{
  "encoder_arch": "perceiver",
  "train_examples": 203450,
  "embed_dim": 384,
  "encoder_layers": 10,
  "encoder_width": 128,
  "text_encoder_norm": "layernorm",
  "text_encoder_activation": "gelu",
  "text_encoder_bias": "all",
  "text_encoder_qk_norm": false,
  "residual_init": "none",
  "optimizer": "soap",
  "precondition_frequency": 20,
  "adamw_lr_other_params": 0.0023,
  "epochs": 21.1,
  "final_lr_fraction": 0
}
Rows from block 6 of the image encoder, named by matrix and row number. Rows with one number belong to one neuron. Each number is 500 + 50 x the weight over its row's rms, rounded and kept within 0 to 999. All counts start at 0. Numbers have three digits each. After the name is the row's rms in percent of the matrix's.
# fc1: MLP up (encoder.blocks.6.mlp.fc1.weight, 512x128), inputs 0-127
# fc2: MLP down (encoder.blocks.6.mlp.fc2.weight, 128x512, transposed), outputs 0-127
fc1.402 077:494473480558451473472517516478414469454555494456455430499528510467506611541524539463499464467418407571558512505464539446521368462455545477484489463494484520615452480495427444511503416469496487485442449459412426472486474446445484506424648424547488576533484508475535465523558490422550575411553568463491428464528559559493490470465489456512534465426531436471464538606506532373439508493502
fc2.402 070:466480515498459591485455510576473509613441493584440617484447449519529384491570426552523482476471522518472413533488545478494469556475475486416503545542584515433522494517530399448564577546480519477484443459439531516490435507540522414480424518579554484560380472493436533481472458593458495546604486459529417496545513497491551378547572518527487560480518527534496571470556510434479426507487
fc1.403 125:520510457429469569556502502534547490587534455466492452525452553475534583493514463414551522461573508431451361426477502546500507448517507525444482516486527460462528555558471524396508421464439546584376486564580450540475440528468405516406399440457515449490427555443529491410482486465561505593439613588466542458541514539532471493452497467495530458541459503484521538542530496555495473509584
fc2.403 093:399402503454499514516581483487517473485524472585513475476461549546530500506490515474552435517485521529526551494610534497516495549497517545535546533500446430504453536488480501494387458536533587555561443507392485525489473460496641523541375436520500620522507409494561465617413577495587529563490552456454522492446506515537509535582421538503477513465469495410519568511476490402486482423431
fc1.404 078:475486387476575491473552490478490439501547504418595522482431469552503524509380537510503515417542505481559485409486434544484496453514522494551519552464537431492452523419544481509471526459406485493699398517544487503501538447517487545460473469466540495549494454502487520600520476500442493526499577509527566515580465466575599482500466593446462425451548414518455532446461522535547493380483
fc2.404 086:550491468495534598451549447527450479493427509552526512549479470515486547471570567474468536454483448595484460526560519491465559557543614506622527459468500565430531462449533496550537389509537424549504386566537570531431431478514542499525566617447482507572473471419480512519480527479456535480498552526478484468526411511525534469518515554505472581469524490546470564557493647468492487595384
fc1.405 102:554535486552481515456544515473509493488501494437518412546458494440376435464560501420441504445470542522500457488506445476471515460534484465540467440533520507438515479481532456422457503389544543552529478604558476487536542458471410499507549408576598523507502538489556515423523423577588538509444493456411396488511543527549386446418428501448528477494539509524463515422615560525433486604518
fc2.405 093:554479478496463472514575454418490507452432553498435436505499500559480514471402507497530483430487514541526493510544371497494473502508442502443469490482509532418456521495410547427507628577590599494482466511549498458445565467468528594475583446400455516466525473512566398491521555581491548554503513464554529484458551544461527445527444465496404551438528439540527392497450436490602511424563
fc1.406 086:513445553506559513482522502471482475569539471497406490411501508468529527555526457548471602530457544514578535599498567495481572458491534456423519432485479493494529441512508466507509580496591449527572504400507484420537569521533526573505536432486521465574439478465517552443521495562545504561407509513521454545410483435564497398494578495423545478532450486513585439472435460342612530481438
fc2.406 093:498508562414517566447569558493498564496464453519517549559474457501437436508490597450550338500491494569480429488491463537484502497522516467551507542410489569544389469579491433534471572587577436503486523590506506457477555453478563461566526558514549545480434514456508510508453609485543588498491471526490512441499480524465463578534591482457474467602550407438540527529506544514469624545488
fc1.407 102:490423551485504455370553565520547506449570493532496492457566466507503547515499491495453514458565485543465573457506382460459509436522519571420448403487567498535503490565589397491437476482502474487584505519599489495501545587548442523489562448481497535524552429473474495501502501450513437569496465569533508514575518465406532573418447549547511405600558548522564509497488450609573526417541
fc2.407 096:530569486581504502498478455525432525628501502584582529434556467526497462653566521508506496472521567487509390592496609569473552539493538468515433532572513444516527497468510535497517510506528531451590516534480532576524474520534406402435540572577547473507493558527511491436406487503493499491525464568396492436470554485498542474484466551600537515592421554474428427498518495487573532465525
fc1.408 125:568459605410520593487537503513506491439445544499557476481514437483533518506603562563483508503439478464567506486546433514494488491431594464524444438410521388492475401428462487524518560480524456521598546459544529547496559563522520475516489422499545463558404610529430490494526477485579508527490545502478493471392461538529522453444481460494391565501492525529568409427493435533589566524443
fc2.408 110:466437500494485464541549447548617473443565487581525497445486540408476484451505467493539443467532599454476512499485500473543467508510542523540461608507515444465417458480444525454444502543460542462471545602514498443511425511486546500541509487529442505500539535525468515637467615484542578518529532480612485590525566535444637597546527517493511511506481453598517527427468550372571487490461
fc1.409 095:475501401455541509481461492508439456374403480408489506481536498587469570547496572450479570554460505548526432591491508480528494507513406479450567492464543395465506452505450509445510476455368455472445488483532434577522451458535496524428521495460485565455506508434405472572468447595498470575491378497497405500439546430500556512488525492534482540450522508429497572491453497572474481394502
fc2.409 120:567525529481433533471513584480501559595581445579452457473510566499508564449523521493499429572543500529416522450486473549491545518439514491456440487555406663465463561465517530522545495432554519462482540459504509484521473467441493447561579467481479526552465575618495518473478457460506514502393449533460551576570406520432505512505508595463584560552580458469408507407485516448544512484442
fc1.410 103:476461444515659445424472546401458494528504536458526613528559568484476568455505532412533467508517468533535471496590491488512567532404492453485534527380464598526482499450488445434499474491490482403439505533537517534504436399482504573491548561519431455456493490460538506515513448458392461505483552462448520443364509400484493551542521578508442495439431407495514502476527515493518510438467
fc2.410 107:440508502504501503407512517464440471466546446575512480492492442398454440413455557468491506489567603432524591408545504464469435447524507464474431533534575530510465346472516592499416444489489405541496398548425501452529483529498508569507537514602487550390547518508487441535482462565459543457523472407516544501492484417478472475559475495487483535446441470501543461577556584513449447451501
fc1.411 092:511528400537536549482534398517519568528523503472463509519473528555434499427496462523483544528523601589617533346460505537504446503562543495479525508431480454567431463550450446481451526565504578571535458478479447478479589489437517355523489526496497493579511581533526553513472583506522467573542611545468525498461527489436542509454541464439461574492466528499448465557421434499554554580513
fc2.411 092:564524559473438527577576515598496475540475464484493513450518424540485573512494482441449482482553461419477478535461531513430435460432610494547484495514468489452444549543464401488557414536466543469504603511453519610418531505565496432505526519565452515540476573495574507450502462447555485484398507485543402515495447420523593500419446552491485566490586580483398544460512485523449405506451
fc1.412 082:531464552467519573487498574475426465580578529534559488483548583469538413579406564486465457438505436515445542470555499522485471490504560438534577474446460526361435483496474479520472493513477566577593518468518463472425479574539468428570547517478516511454532472539406618413450464449528494494533489536588504477387431558482485477445500508528472496458477533469478535432503508537468637450437
fc2.412 086:573539459497518551527546574561447546466534379554539471494486574432446547548447491445412507483425489467472470423552506544558583542511488580541561452469472467530517478437470474486578521500439421499578459525553557485419460478549381564432450504505491467561488433481467447444487360484576501393468570496513462514537542534415550438537535437498558487432534569561513521515458545499460541510546
fc1.413 098:468533477567555548457420504512470528446555484417480504468513455498524493441509475350540468524496474417497588470485486435521462479438476473437558526509595504473430498475430464580457499486512463445569407387467519512498492479578460476463561483532619523452481577534474509524512496551500382448508510486526453553519612481428504541476485553416615447572480471473557578449524466572511474599542
fc2.413 093:560491482465491480449505507500525459434561479453551478404550502452520508459447475466547436477534543578490562523473505474478492511510447544532564395442560466573539496435395462472599494525560566542444477496452528488468604506536455526555481515454565463567446553622475611510423585496517462508495497477448469492594429417583515476527529572520464443531501463379527522495551483358461439479490
fc1.414 104:473494490391465475506429508456538437535453478444477601538482555524514455541409470475485435537455538464545478512486502532526420494480434524433474496578611422435468500533462444544558419496641481436511463424522410516493554482588542469486511440522437549531424581486592478445474523528504486543522497472469502497431543393545464530514541460487491557464436432487528540528659509509443508435568
fc2.414 110:506541439607444525540449475519448597458476512426559573423491568458544521413472511343598537558535418506544484597559503442574445510502520534541473529554511390533507510503473495485474455525497532446468451495540485446444495475499504497500491532470484543473481472429548545463448612452487493516581430413479451550460496409538483504409478459484356491453489491477490477599547547492424511493480
fc1.415 106:501391546529508552566477577532478528454453450567493600417530483558466547439489423532445440486626479491456479554492572569518477550609479488622564553434594495456517444501470581514495421516474425475374442484454495469523483495503505523499517511568551566403410476486530567515527514503510510481528433532528552570506578472527479483516496601540505564505474597472465488548522502523440489438450
fc2.415 112:542547493538444555463471524476412475537419458563465532449553519464461547418597473554469469475513429503520588583522403488521422529437585552509545465496498519475469497571426539486498471502531495533591473553459460478542540496437457511607439504500516472606458504446566481436487504511517517541457474596533534500458665476397451458484450472534464510508504464541385548513508464409402472540551
fc1.416 104:500538566413456491533458624574481434468480514549521480467548534537470419440501534538573603519428449444534530547382559506530566510586455498516512500526522539546444544481512439556479444491489577507496412426597530486471461505493523469565545533564449609507388522518544541531495487471514550606456401544487595556573524487552501498488442390521507533452468512472426432505500543517434480491521
fc2.416 101:430471501413494472541426530470395550540471486583530546484421603477523517447487404575492456476500501540451558544442518557555496479482489521475611519451520537503528461493529500410522466613510453520531501475547374508468543453579539409379509451523421483483493473508564575451503536476525507537483525501521494555393561424540460454414458483471517517486464539510487510425375558513594549495459
fc1.417 106:490537517555413524496501484534530514564517533474547586569494447485440425505467559537430504618493462469475402490464598468549510496437535515379510544484542446473472424550563538512453505509496515446428470514496425494495514457423503518599510453362634474450481553425457434485542450491379430572476494572513524561426500509488465528461441501472507554454486526449484564604564471522517533524491
fc2.417 106:489465503558576466410515583470606560425455502450517486425429436490538500418392579428505497515522481495489549532454484534495577565562611614522504543529517487545527527510535459514425540488401479493506583515610540517487458445539515515513531484524479479514439627467493484482385476452470489430482516501488497507529460488484471396437434414512441565544571519501572591461535539464502433496476
fc1.418 088:531507443535497481484537478505434463444547436480421409499473505496511478522496405485605531459509610496534451505419483455613534519452453475508524607535466589454472558559514482471492463432409401507562505426390491362536426481486555487433495470554516563532536500467483540538521493582484507469535529610456443465560585516499470419570494583575499519490548468496452536553533485535480502419519
fc2.418 095:534484507518458494458546447494500473501602482506453584464446511523462464536489542567580499514537510475459489525504544491482382505557485429477525443476502528503524439478481416425491524557425579477514458434507523519458499535530486564458500441533512352503550635468488604362454511486501428491467461583495532442597522524595503545474532447449506402556417502520551497413542574420478484529584
fc1.419 100:475524458501456488542432441505480457454486541477473513476582485454571492418530512468541455562467498561540442441486586502517416519516453488563575556456496569489450560551492520474504469518564462538499634482496500350560498526574439472555555509548493571496490488469462453562450499474513576432477545532544404533557648474438512506456557545502477461508567473503372457413491539608434453520485
fc2.419 096:523604501441474419486506472487491549450537471470514483548551511549461488482491610592511440519537600468444482549496531509495504502534508532543553546364581575503481519427563474566472464516508433498523558489483565460485427512356451498499412473532451548485408433507496498543491501492453485477525500528483575512642443480553553508501403525457615573472445556510562527421544437538486423558507
fc1.420 086:433470530510526546498481583481443489545560521618596516497478474489557566553489535501495528498542536495483422489468477393547508522471575499430524461458496440534460457546409506492564447468486524399459555521451564497518560546508511504510419501512448494543449593491451425518432491368500517519482541546612469582498483478405505586445544477589530592483461573487484450572445470411384506534478
fc2.420 073:489405520493534434540356453544480506499511480512506467576559502451392452506498432580545590523534470507523446451537510445571500445466449595483514497446441453413517521445406540461406541507551441501466458461480513505474448453542487538505489565542610488462477443480567539561476527427483439574423490460523550473509515496426503456531386548528413523477490498411541495511516537414509542417600
fc1.421 117:517427407442458435391592504468561482419523521551525485425466595577511509562384450409612497479555426476486464502502513485541518580472526487490496569547500490447531510490439464487470491475497512546525487423532435448556422510476540502502504575471487466511458589535427515569522469581574365559446508446546516402486499452492533451449517426543462479511523466421442542487475551447564496544437
fc2.421 109:509532514511500486417468532473514481529492530562501486488439469506463546509584534454538415539520553549526503437533423471461516487495419432531477518448397450471551404509447490547563537455476506530558485537467530598441504459459617482559446505591473479547508439511454524540435528486525589474350491455481406544428496469528469523488579441388557551473560387605538446490466497473604465482489
fc1.422 097:472581423568492409487537565499562465479505547505505512460539477554450426427546586557596455443551423437431602470508444458559474593440534571472513497482448544455576499497524454461483447472508556539555528509580480470520424557468503509451420467509422517454514498560588439565462566577538518560482471563514474494533448529476453404469574451572512432418485548481585534544556501442548533478472
fc2.422 102:461478533536507550535465537516483497422431422448546510414476482533564514518472538526582509469507545419443424562519554486509545509461436424595438475509608435483531443536551482537485469558486481401530524409513385461439480542599569438483490505548495485515516451558491469507339557428487494503462501486513518528472522546533455428498540512570573442523494517484517457369388426433483505458486
fc1.423 156:553570615366544506539439505591499471576466550497477504504545510488423581363541575588482498497412414537361667465520492514498433553490468479524475463505427478515511554467495531475481471534467405527503495561410493545491463549482475468554435497494526575501589556515491466492550505499522487501518578577525518517444510500461477562462509583502513552515469486562546466537524447563455473479517
fc2.423 112:473435574505436515537463411455438543594375428411445519501488437478510512544575522482425510555438450474531526424571510600539477513504433502542521563522483459563479515452424575418523524456507500515479371558512526495497440559477535429529404457492526495563507454548444484515497528465593506434510523505490409435449486530517497496509470471442529511583448519516479488491382500533513653467463
fc1.424 099:496524538491458490493501452487463536541453376569532467474374494477497522445458439538501550508555637539500574499465489490471396450430547445542586497536420591489488432523551515545509490476507426585517458494521507509457480505450541459498543579568494521506580453577412444439506494509608409488605504446521547550494463540461508512492532529467493575562507534507581574509465462517573479460631
fc2.424 102:550594465553454474596448456497468440479597467544527479528460438508508533661490505461565425431446511571393437478524436570532514414516509550539475494482531496490483486505396449444464526423514446480534487638462554559553446501508545448521387545475558555510514445500504555524467483427523569443475487487444452526548487557547574496460471467548388520493530502513503491518576470450520489522411
fc1.425 082:449616501550580486493434571558606497441509599489509510462521547507480438519590444354525543571515444463420470495508656477584538478417553469428482514463452626445425524533525495512433489495475439585481541504498527536497468470508534465483482512521437466514461489488437551469443549552449517532470465564508468511518400490505457426425477519447464432538497471497453504439496428517440472555470
fc2.425 090:515530549498482420481470463497487464441496503435413501580490455437447484457419447485557498499514617589491526531381373478474552585510483567464500491578490473523493537590463468531447472560459531420485510546498543561450424454552430519423541545440517534474536536586437526611552453529614538459513507555469489542498494464564512517514471538534500516483486507506552572457439506673455498508523
fc1.426 100:485538579516527579465416419595466466506377475444437490432437492620509414540437426465425539431530522483472503498515433457561462513611514479466486528520432513519543444546525535453550505515510540451453450520597549480557651475507579502457522446534506557596547545481583558539530475509481479417432534402473492520459553517519477515515539542519487482476425557473510478505533453498590553464513
fc2.426 114:546542505540437543361561530500465533458471447485506496460443591429460466486566400569539532515480574440558528565567494482506560526413495556440508473491493435502551583506531414475471472500567571497519479496507526425439556488522526535512446506404470564484502511420550559499561446556527524520559437513457631549573509557479661491592530508524568532508468532478500449498493490552461576464446
fc1.427 101:562418393497550436523494566444454513412460447592442563450461500592517509470549558541516403546450463443558408498502596498521532505500522466538535465483511468513508463492530499545491614422505574482658508477483540432548432491518567466499529453562446460444529509511453470505511503437507549474564500402469521520473530451467610516574447438476462515397545518506439514409507513450558537512553
fc2.427 101:527557518454379551464465551471563415599612517540523485466480464555566453603534439533469462626602393541539544458533527543468494434586575500508458561535499463452565467490516459489556480564508548510461557551503523488504562516500518587567474478392500476585424465475527498482477491482487482563538613513504479433448473545462493552490447518511484414445556502473504518435535459532397456466510
fc1.428 096:438391567526447542401547470435500470450471534490525546501469534616483519414521481472516479497501483497541444475573496521437428453515540564539435528425581546539555481463446476448529426454462391514478436509503532531534513506567447539556659513540520442535531555547432521583543421549504493591442490455491603461505536429505390547476484551425469492421446487447497476463476469516516479487431
fc2.428 103:358477538490480428437527406510418496564580430575478378550466468505507562567522388510560532461527471519464493491530439483602508424509520449490513515593524506477441597398530572448539546595527464499544409410486511402450529472433507461522461506512449569456506546509557538484513562483463534469578564495428501570486540450536478472511520508471440541470519514527487497524514408482466490426528
fc1.429 148:474486497639431387508580476467486520502477511485562560504484474424560506577532414479443493498490572477694353504425405499509503535480541551507591516471555504498483401540499489523467470508433493459540567449535557540548487446528497564573515531472481396530570513516593488527511487480533504512462528469498537490417440505506470489475459549538507561544508543482511604469513480533561479409486
fc2.429 112:542499373585480523460514515474539448542432456537515536575567540552602429514506581523426610485428407517589517449499487568560540455455537483463574501562506487579474538486427494499492498514464484441518452565500464502479500563577485430489472467543522481454512396553471538428583451532538465505488503530517546550533503567605479541544469571371571472529536528480425506407469466567554495454469
fc1.430 111:554518539507498554564484461547580450508585504559508490431487474470548580564595442538505446512594429496538492506488499515471488557443607495391517500459495503443532500477600496491462504509597478573488545487390444581558469507567496551548459437433402507466464479436611526555598470445500511578469483508508587502416450453484488545477455555552449558525471481521526508471478561471451386436543
fc2.430 094:468478498506439552554491508540482517478490560443492522500455518479460450539481475447493451474492496455527445415482553449520520527451368487498447452553528504477459422552499513527531508565513530484571343411511479445412499414559513470541543476494451372557535446494417528510508495506476571498591465532630480588479506514520396548527447555451499456577482566458548565431488444520594383498512
fc1.431 106:482464403543539453486514507443491536523488572548524486449487585534488503505475540470502468535480469607463452519507523550503550531505488583439501451578503536578516441590508422474540373483438511577433482530554435476432435496480490470584548441512541526483487532452524410539463493574564536443483462430570431594505442518469426441429495492439472385563494501494399591574496428558585542518516
fc2.431 106:478594489574545528541444511493475525550493619527488452430508415519479439503398518495463670530495496538532453426506540512451531491579462566442534470520544461469495466530462554490545558490550604550485568515469521506601451463529535536488517516531556509529542496532513504574531485463477603489400496567598512576512499546408513486535500607439450433425546495444445411478459591550484498521481
fc1.432 101:539471466543467537508555452514632529453538455453552435487527425487487568516400594523533483476548571565606471513485469505470449537565501563447407541546483578482527511484479553594479507437541511462570491530526561576542456498499547490456575504566537502591509535521469517600556467493526431471564467496547557558483527464558437434417543519581499486439352467423439498557482497538545523447529
fc2.432 095:452440481488580548406507489540501569532487488474575551553503578615497449495535507530499507424579543480456410500411589518446466440475573482479501467482517621394468421564475498552575500518470516528572497504510578565418488423577446554511509571563415544511516513533487526489473520474448446444505513502475553568547584564458458456508492481575371527502480498521461527568524473564608490500522
fc1.433 104:433467515548550443532475533503399459572480480470581443498446542493518441433455431597530555463481469506442453618502469507468554513445539403507558504485518507488578524494574564552431531383474453460502532520428523465447504508488542482421519449482435512452447485503419523420546466494407508468462545452494423413493546418423500511486527471432505578510439499466498567545515464585565455642519
fc2.433 110:465509528494523506481569459467537530519542561619565447610472515436461604590469542449438434468546442553501450461453541493484513498558458508569527519553511444432447535528553493426537431473501456591462605532481532510498504459492484487590521557530528510608500564605499547441482452460551516473499531570547399539482446534384543421489432517520506486589451587474548480550541557446552454505514
fc1.434 097:430593493520498440531516424498500541519409477425508481453615551494395547463467445482440552448552435559414531442566487383522518517581502504446543546555555527489474604441423435430549519491402432530518464526483505492513419412484479495563524532474454486473575568540400473526534504498483509506574559547551579507542462486453542443479549424487553520539467500564504505497551561574467569445501
fc2.434 095:537469557488496483463473432552565375410530537507525517450435454557402476431477460434521470472473522493462533473471499579482387581497505524484463605485472539500480457497545483486431455428448529398517539527461491524551556578516402468432472477430516476483481548500562529491509465523524466477454429455453480551519527576447501610495401516460450482433514444495466482559523650439501634504533
fc1.435 100:564564591523484559464451520415437524515563577421468533479481598488445487525497544560456524456496552501522429571551503512575511547513448465420577435454498544433489468495475446490511578538483578521539447479507426438532533603503507464497361599423468480525557497570519503581472525496501475573618547560481545432474489569370507423477538427456549510513525495458471454488452523492524542456517
fc2.435 084:453490518543601552454532577549366491514513450510558509603530444408453518547614534500444437528471582537438583498511517504524494508473459470489489511445539438517627560409514530518461567471495496517465581463476475525506597421506412439459525504509535531473463476541522528443505476498525431558431557518458590507464402499498549453386490520508466431476565506519384575528531466450541490521518
fc1.436 097:490522546425612522469435515450375525549440469496475510518481487491477510505534443503499484545538498554517496538577464456482460449559449496536453561434477539544521496432471595574569529493513475536639501541530483499524587485545452467442486484446344486549524504450496527467507490435517540578476605452531573450626477450475589456513486504475498439493473575511621468522560509525406466516587
fc2.436 098:478483516468584454557484537434481434442471514513506502464463464483429444490458447546497470473398514558546436516524537512386531436509523511535453495502513415423580541524484501530529394561475533524484594461526495550416416505505492507485436480536513501447446579408565489577523594497531637396481443516524458466574361542478448530481491425427490465554518486522479452566486508522476423542411
fc1.437 093:463515483473476439561474513620585464539526512454547456589477475524519527460628493457550577555477478435579485541467495528493457523454514374526503562445494506488508499547516512479493482500437487457454543582518454584522436518513469357452536572488471481536492526514442538539445428575563509604547627632477497408532508570464526539421476443514460477521493485446514514458537417531563529474478
fc2.437 093:508443377492483505416572487505618511546531406469563526505615387478575561500451583465544438560555500515528465485355431510496440509531530579432498498461431438451441472481466527431456512536529630521633443496490538441569497554473515527481456493602533490498518518463518515564445475515528491546526465410489441462431458541541486541497464457487530573492483472516513536532518503546511539520533
fc1.438 110:519410498607479488524518524507493533461573551506493520486552571474453515605533540551534536449492479422570533513402384515515514463464613480441593475479537471560464511505487456526519499585460387530519510433566521530526514519539436377523537480486496472515403583503547471553506438476462526564510459542500476430443474560455477399517553472446576507523575478518576462520504522504648561448452
fc2.438 110:466511495520458528494504458442491491545488465455539512435505479455435409512576497500528424522536418489519445482474436497601478520532478572438432385598473393500478538479400519566496508545489560488484490415581529491585493550424432489452428385558493461499454485519535486476536520447528518441439513421467498483481615442586505486524519520441545426463461458484421474507589608530587562536546
fc1.439 095:468550458519591387580495576621434553476457494428442575454439521586457453466570510567499498507587456446532457426537506518552576486488562477493458491556528488444585473585419389530514559503510619526528474509509531537492555508461486566453455441513487445483549484515489497542531491495490439515516493532543525517494533512471523475440533463451491431468598372433615500562484425492467433520486
fc2.439 097:553583388429461471428546471467504558495535458479441591488467582532573577496455509470392563423505581533497512451520469490501429539509544521528535514411434478489538582407497449462590519441473463477466465501476513463465525524458383575539458441524472526516467480490558509541570466438470508467590524400495467456517548532524510491412543466548509524452460587487484597392476491618502479456489
fc1.440 088:505545461406540487494523486561550502556579469530497521497502462552488509544459556523554423483528583507492471457479509452412450555446485476551549510500487585509567466590422422592553474546549438467493583518455450592533497503498620434546485552464581549455522568462563481451520421552627455455470473488446512511487563540552535475465560572537451475549429559562357561486504512503546516434498
fc2.440 105:522646494497564589530492586526482541483374451510580561539501524522468518414484445555433490475582452565497438547536525415418584446549520530472496469508481468481442480511499517479512538520407503492536479539473398490541444552488515493438558501468510474418440441548512513481572472514558551469558625560499534526459553478421486523523593446551499467582464556475562553464380497530532499578501
fc1.441 082:506560547472540432541564535493534429447451508526501603519527500441404370577498550483520454481497515505521445447552546541478463460576458474565408541516474513402544457467593616571429489615523507532483525523460542489465479515464480482460484480450554473499531507576446463546520476612444522524480483456594446491409461509482593497473538552426492515529442455433439462501468535545433414405510
fc2.441 071:471536421490463445486488433409501488437439570530583457565529523574532504456478495516467448505355508637516442510558528442541422451519566500507411482469546516476546492508526570513539523581560495498465532482452498483519448481566506503483454521451588491552473588443560483466517482474531508377493450575488600534482472448492520480589442551449592521597501529531521519405594464529548583471494
fc1.442 092:555496471503443488465476482560523538502537569445549588452537499612481465430515488410441402460511501518521573486467459550405554514436461474514474479424488535516653524479494574517422597516513512596469425528530529413456486507513488507577490480467553473450460463575588468462487475474458487480417508421608538516531602523489555491527529418504438504431499465566450466598490552545496553467439
fc2.442 093:533514501516518508569478495528498494572502509422485561525510530500448547500533522496458442520490471529614527503485473488546554515498539478415463505513442505413453570434547626452451515513478510458494523402494446590580546484462543448457528541492433448556492360577512465530481466479504478458411497561493483509518529573453488589580406577508458604435380488585417596523536505549454471493413
fc1.443 098:535586486414416533616454465546516480519419474495488485537464571538510441461506448536432558597596542505516480536512584482506470449518483468482511406377505531433515508457521500534511469519466571516623531483543494478445579496498547517494461614404461479532489534514536538484455444518473504580596464509532462467459491545490492510438512505417473465554510548535586453418536409540570392432434
fc2.443 104:535412436530463465544420516482454537550484473488451436449508405452468425476421554558455507419516544475519437460470628510490563463450515532494572507491505470482450585459433487461529513551522540477567476433499447417476607512572484514458484521415606531511549598460460549438526420467479572565537438432441523474518419485494448550449542588508473543440511445478486471579564527523556521474405
fc1.444 100:471438432593498477480540456521471484424444486509519584490500534525502459493530469369483486429522476503421570557479508439505445438495435463567519515558438489546459446477541442521520508461508573391500542507481586418471568477443503481444463475551529486452592542457586560512603478508472491536440508434561618541488574577424521463434495569450473528516480629500527499478376443511503540554506
fc2.444 106:463525533511491510498509460419550476503550573497456551434458604544510479440469550444466540479490523557583638464571430497444413437485522519427513450440490528558463474490556414439616544492399522576525449569496576514475444482491504439491527562534466502562485508430604502480501468588570478540495434530431451560614501501449507459564554533518567545516510446490515495478399424445524541505470
fc1.445 145:528561512510477489591464574464557465557622466508450479444466466445430532545497514470449434497586602522523562508444448496457466422518549503476482525518489483458448455497532545462484464446544575449366454485416509524520358433509386450468426506463478502520489505483583493457513560489459572429470479479560530554527406486556501550504494495472457423432420564489496458559540517493453461372515
fc2.445 120:492415456488515496414517479517612527403522533503433539563430492476514461490548520462468440476413464496501490585528493540430442549440422434591508581551461498540481476480581535538536560515600497468577473516566464478557557505496494578497567535546473521555544620526464537545460602418490449473542553425397499538400541476573427537501454613459471589495525511497464469499504488461482505509458
fc1.446 108:481507445483432458554465605521531597439453365452495519552512584496485527516527534521571574584485534488536497462486492491468496511526460537537468479475394519616451575566521587407512499571445527477463422489462558514486439535543551464551546524422425459521486471527510537484577428561466459465459540510457491443585484526580581547489446517520490592464558479504444507411631515558547504538517
fc2.446 103:426527490422561463506467573496510570442545500475521458536457453457444496563521505456499478441591472468478483474519487520546551510585477516494455381438541520527564552583490459458529428496432512492532500537444482529533421577572528530557511507550564448553514573500625506525522479502502551562507445564558444482451490432672559508589444562481489518396507523546495524529379510414426472466507
fc1.447 106:490521535415526546448515464476487616550535475435487492484499576444483499483445616422490449537570435490446464398542538569430525514491537465416485517597541485422480503408499491410441452520468448602480459594483448543506574444535505492496525469552496492421533403570548500537468502479470500477454506591463440444561447464465468468448483472455518468397592476435487553463539520458446398474474
fc2.447 107:567529462508514548531606526485535530436500469595652498533462512528529445470504579480509458545501491472532396493544470522501511549512497577440426446523539447561464546437478422520516548548565510490517530500411499478397516610493642542507514520412545494440496533471572425480522555491443531537555433521455535475533507323484498521558415508464453424493498465469467498474425526503562509516507
fc1.448 105:535426514472428593503499368513495432401496494511496548407570462544645452623473572465549521460527522486500536493434487438510480500504463454466440516490440444420433475533501418564409535450479442498491498473511512431606579486488550531504434434513463579526519591470522460597504444555478548556523448510524481525543589447499564445575507523495455492470488552554509518529558495414480495463492
fc2.448 119:481470413553459450492501519548459456530590468443458496494547509476466500489521576444496549518524558502387632522526516445456468539480512435494414447549497430555462488475430551475483528551499604476540495471468454495472463455384433453512459457485391475526559571512529425533474517498423539536351509478523388473498470542454488528582470605475497536474643479449525551484473449478448524544523
fc1.449 089:495536491588482490428538535458534523466439499462527454428486616542513454411523472475441646478507522552548499433540537400479535515530454560513568547441621600480502502475455404541480498464502568517580493553492432491449451450438479435467481529514509493431557478506479492470514523515474492469518550484571509489663526545452510502551522510434514589522550497356475492550533564444446543471557
fc2.449 084:520570540533453466495459543477369409429521520542523465481456535426542515455556462471541466574495546485590560573492492403548431504530440467428557598513563531534470451427433569519602540491444545545546497586466468576487504563521408513474530442451515499531483473596472490528444537474492540503493468487631546464547533533521560493518499490596484514497459490438475427340501504500468475545480
fc1.450 101:533516549581534516419521501450493507524475531542425523511571415482502434460528493550495497543499503592438569500521513529473518508498486483509499563505519511477431468615534477481486486490564495493384514540526495529550548483461558479524535552551485569466524500558468548519619496454450497446486552499560491412493558457511591485549398465505351463521628566615578535543601532549507561620550
fc2.450 114:481446513425516454550502474533554480440444542498427450395517535523565477576482527462507506507394533549565591588504467457491571527410528427481452505499466523471431565517608477443496450555502459429558558561550570488479440498547528451563501384437484557525549505546479454472484430499549505411514513589524533533612466500551473495439485421464519565514503507555432401582605512466478516504498
fc1.451 107:506551523541552523500538502515481526551504478436566473519489504465530502541509423486375548547480586557593452489476474514509534480515599514415474439450487421529516514570563408429581519575371477479566432437613495445502598476572518488523541400513518469482521476424535452495548511427441520473393417476425488474491528585499516522504534456488558540431471473492511499413500418549564456473449
fc2.451 108:553517494406522482575475581412381493539562456524405561481581434518443450523543536545487480425483554585640508471534499554462519458553412535562509474520538426595471489508483463552567510549526497552463513540511438605512486458522552539547496434516476451534507490445527475426537505631537527516442543484367518531511500436521437530523575485480544501500458537528437576457506488495440499558443
fc1.452 088:435457395617549456524543540445490588494554478458533528525564564521423575507448500429500514566497498480458473523461537521507522589505592519510474595472429525527465552447511500440532593496506503502505548584535526395420449516603427484453461624486456467493531491462403426479519464523577472459532572493602553514473460486467536459457520580552471516457507538466487435461454421435426460490538
fc2.452 099:467495464556497476504499414412489479527416467558517488490396514471518539510498636472527525421614480412491551512453495416567482439500503564549509433503485561417547513511408465471444534575496427477503498431553559574430465515477414475469445469567466398496516516511436490517430528428534490374577469478471432515483460536501547436500422554494497572385534478525509489524592514522497544548523
fc1.453 086:469534430534459562485504484479450536458666472503457557533526502427422474486428552519497519429505425549565556496470488537476450523485533480480452547413456573495415420526494523563581570494483473496502451483451532502440545557418474540536365445542469507522477447491467526518486511510627463457424544435588434491464457523544612483462509532458547452472469548531461485428396531565503502598489
fc2.453 076:429479525513493608534561487498481525438511485432507545437475485554493515557464522485420476596576554630591540558439570522500435483404524540483529556520394455508420472536556427528461501432415510466508512551534456440423413464560545506457510557531498445456504496446431421578356471476498513430467430533468459498513456549430515426458580544484471568499589512479521496520491475493463502529502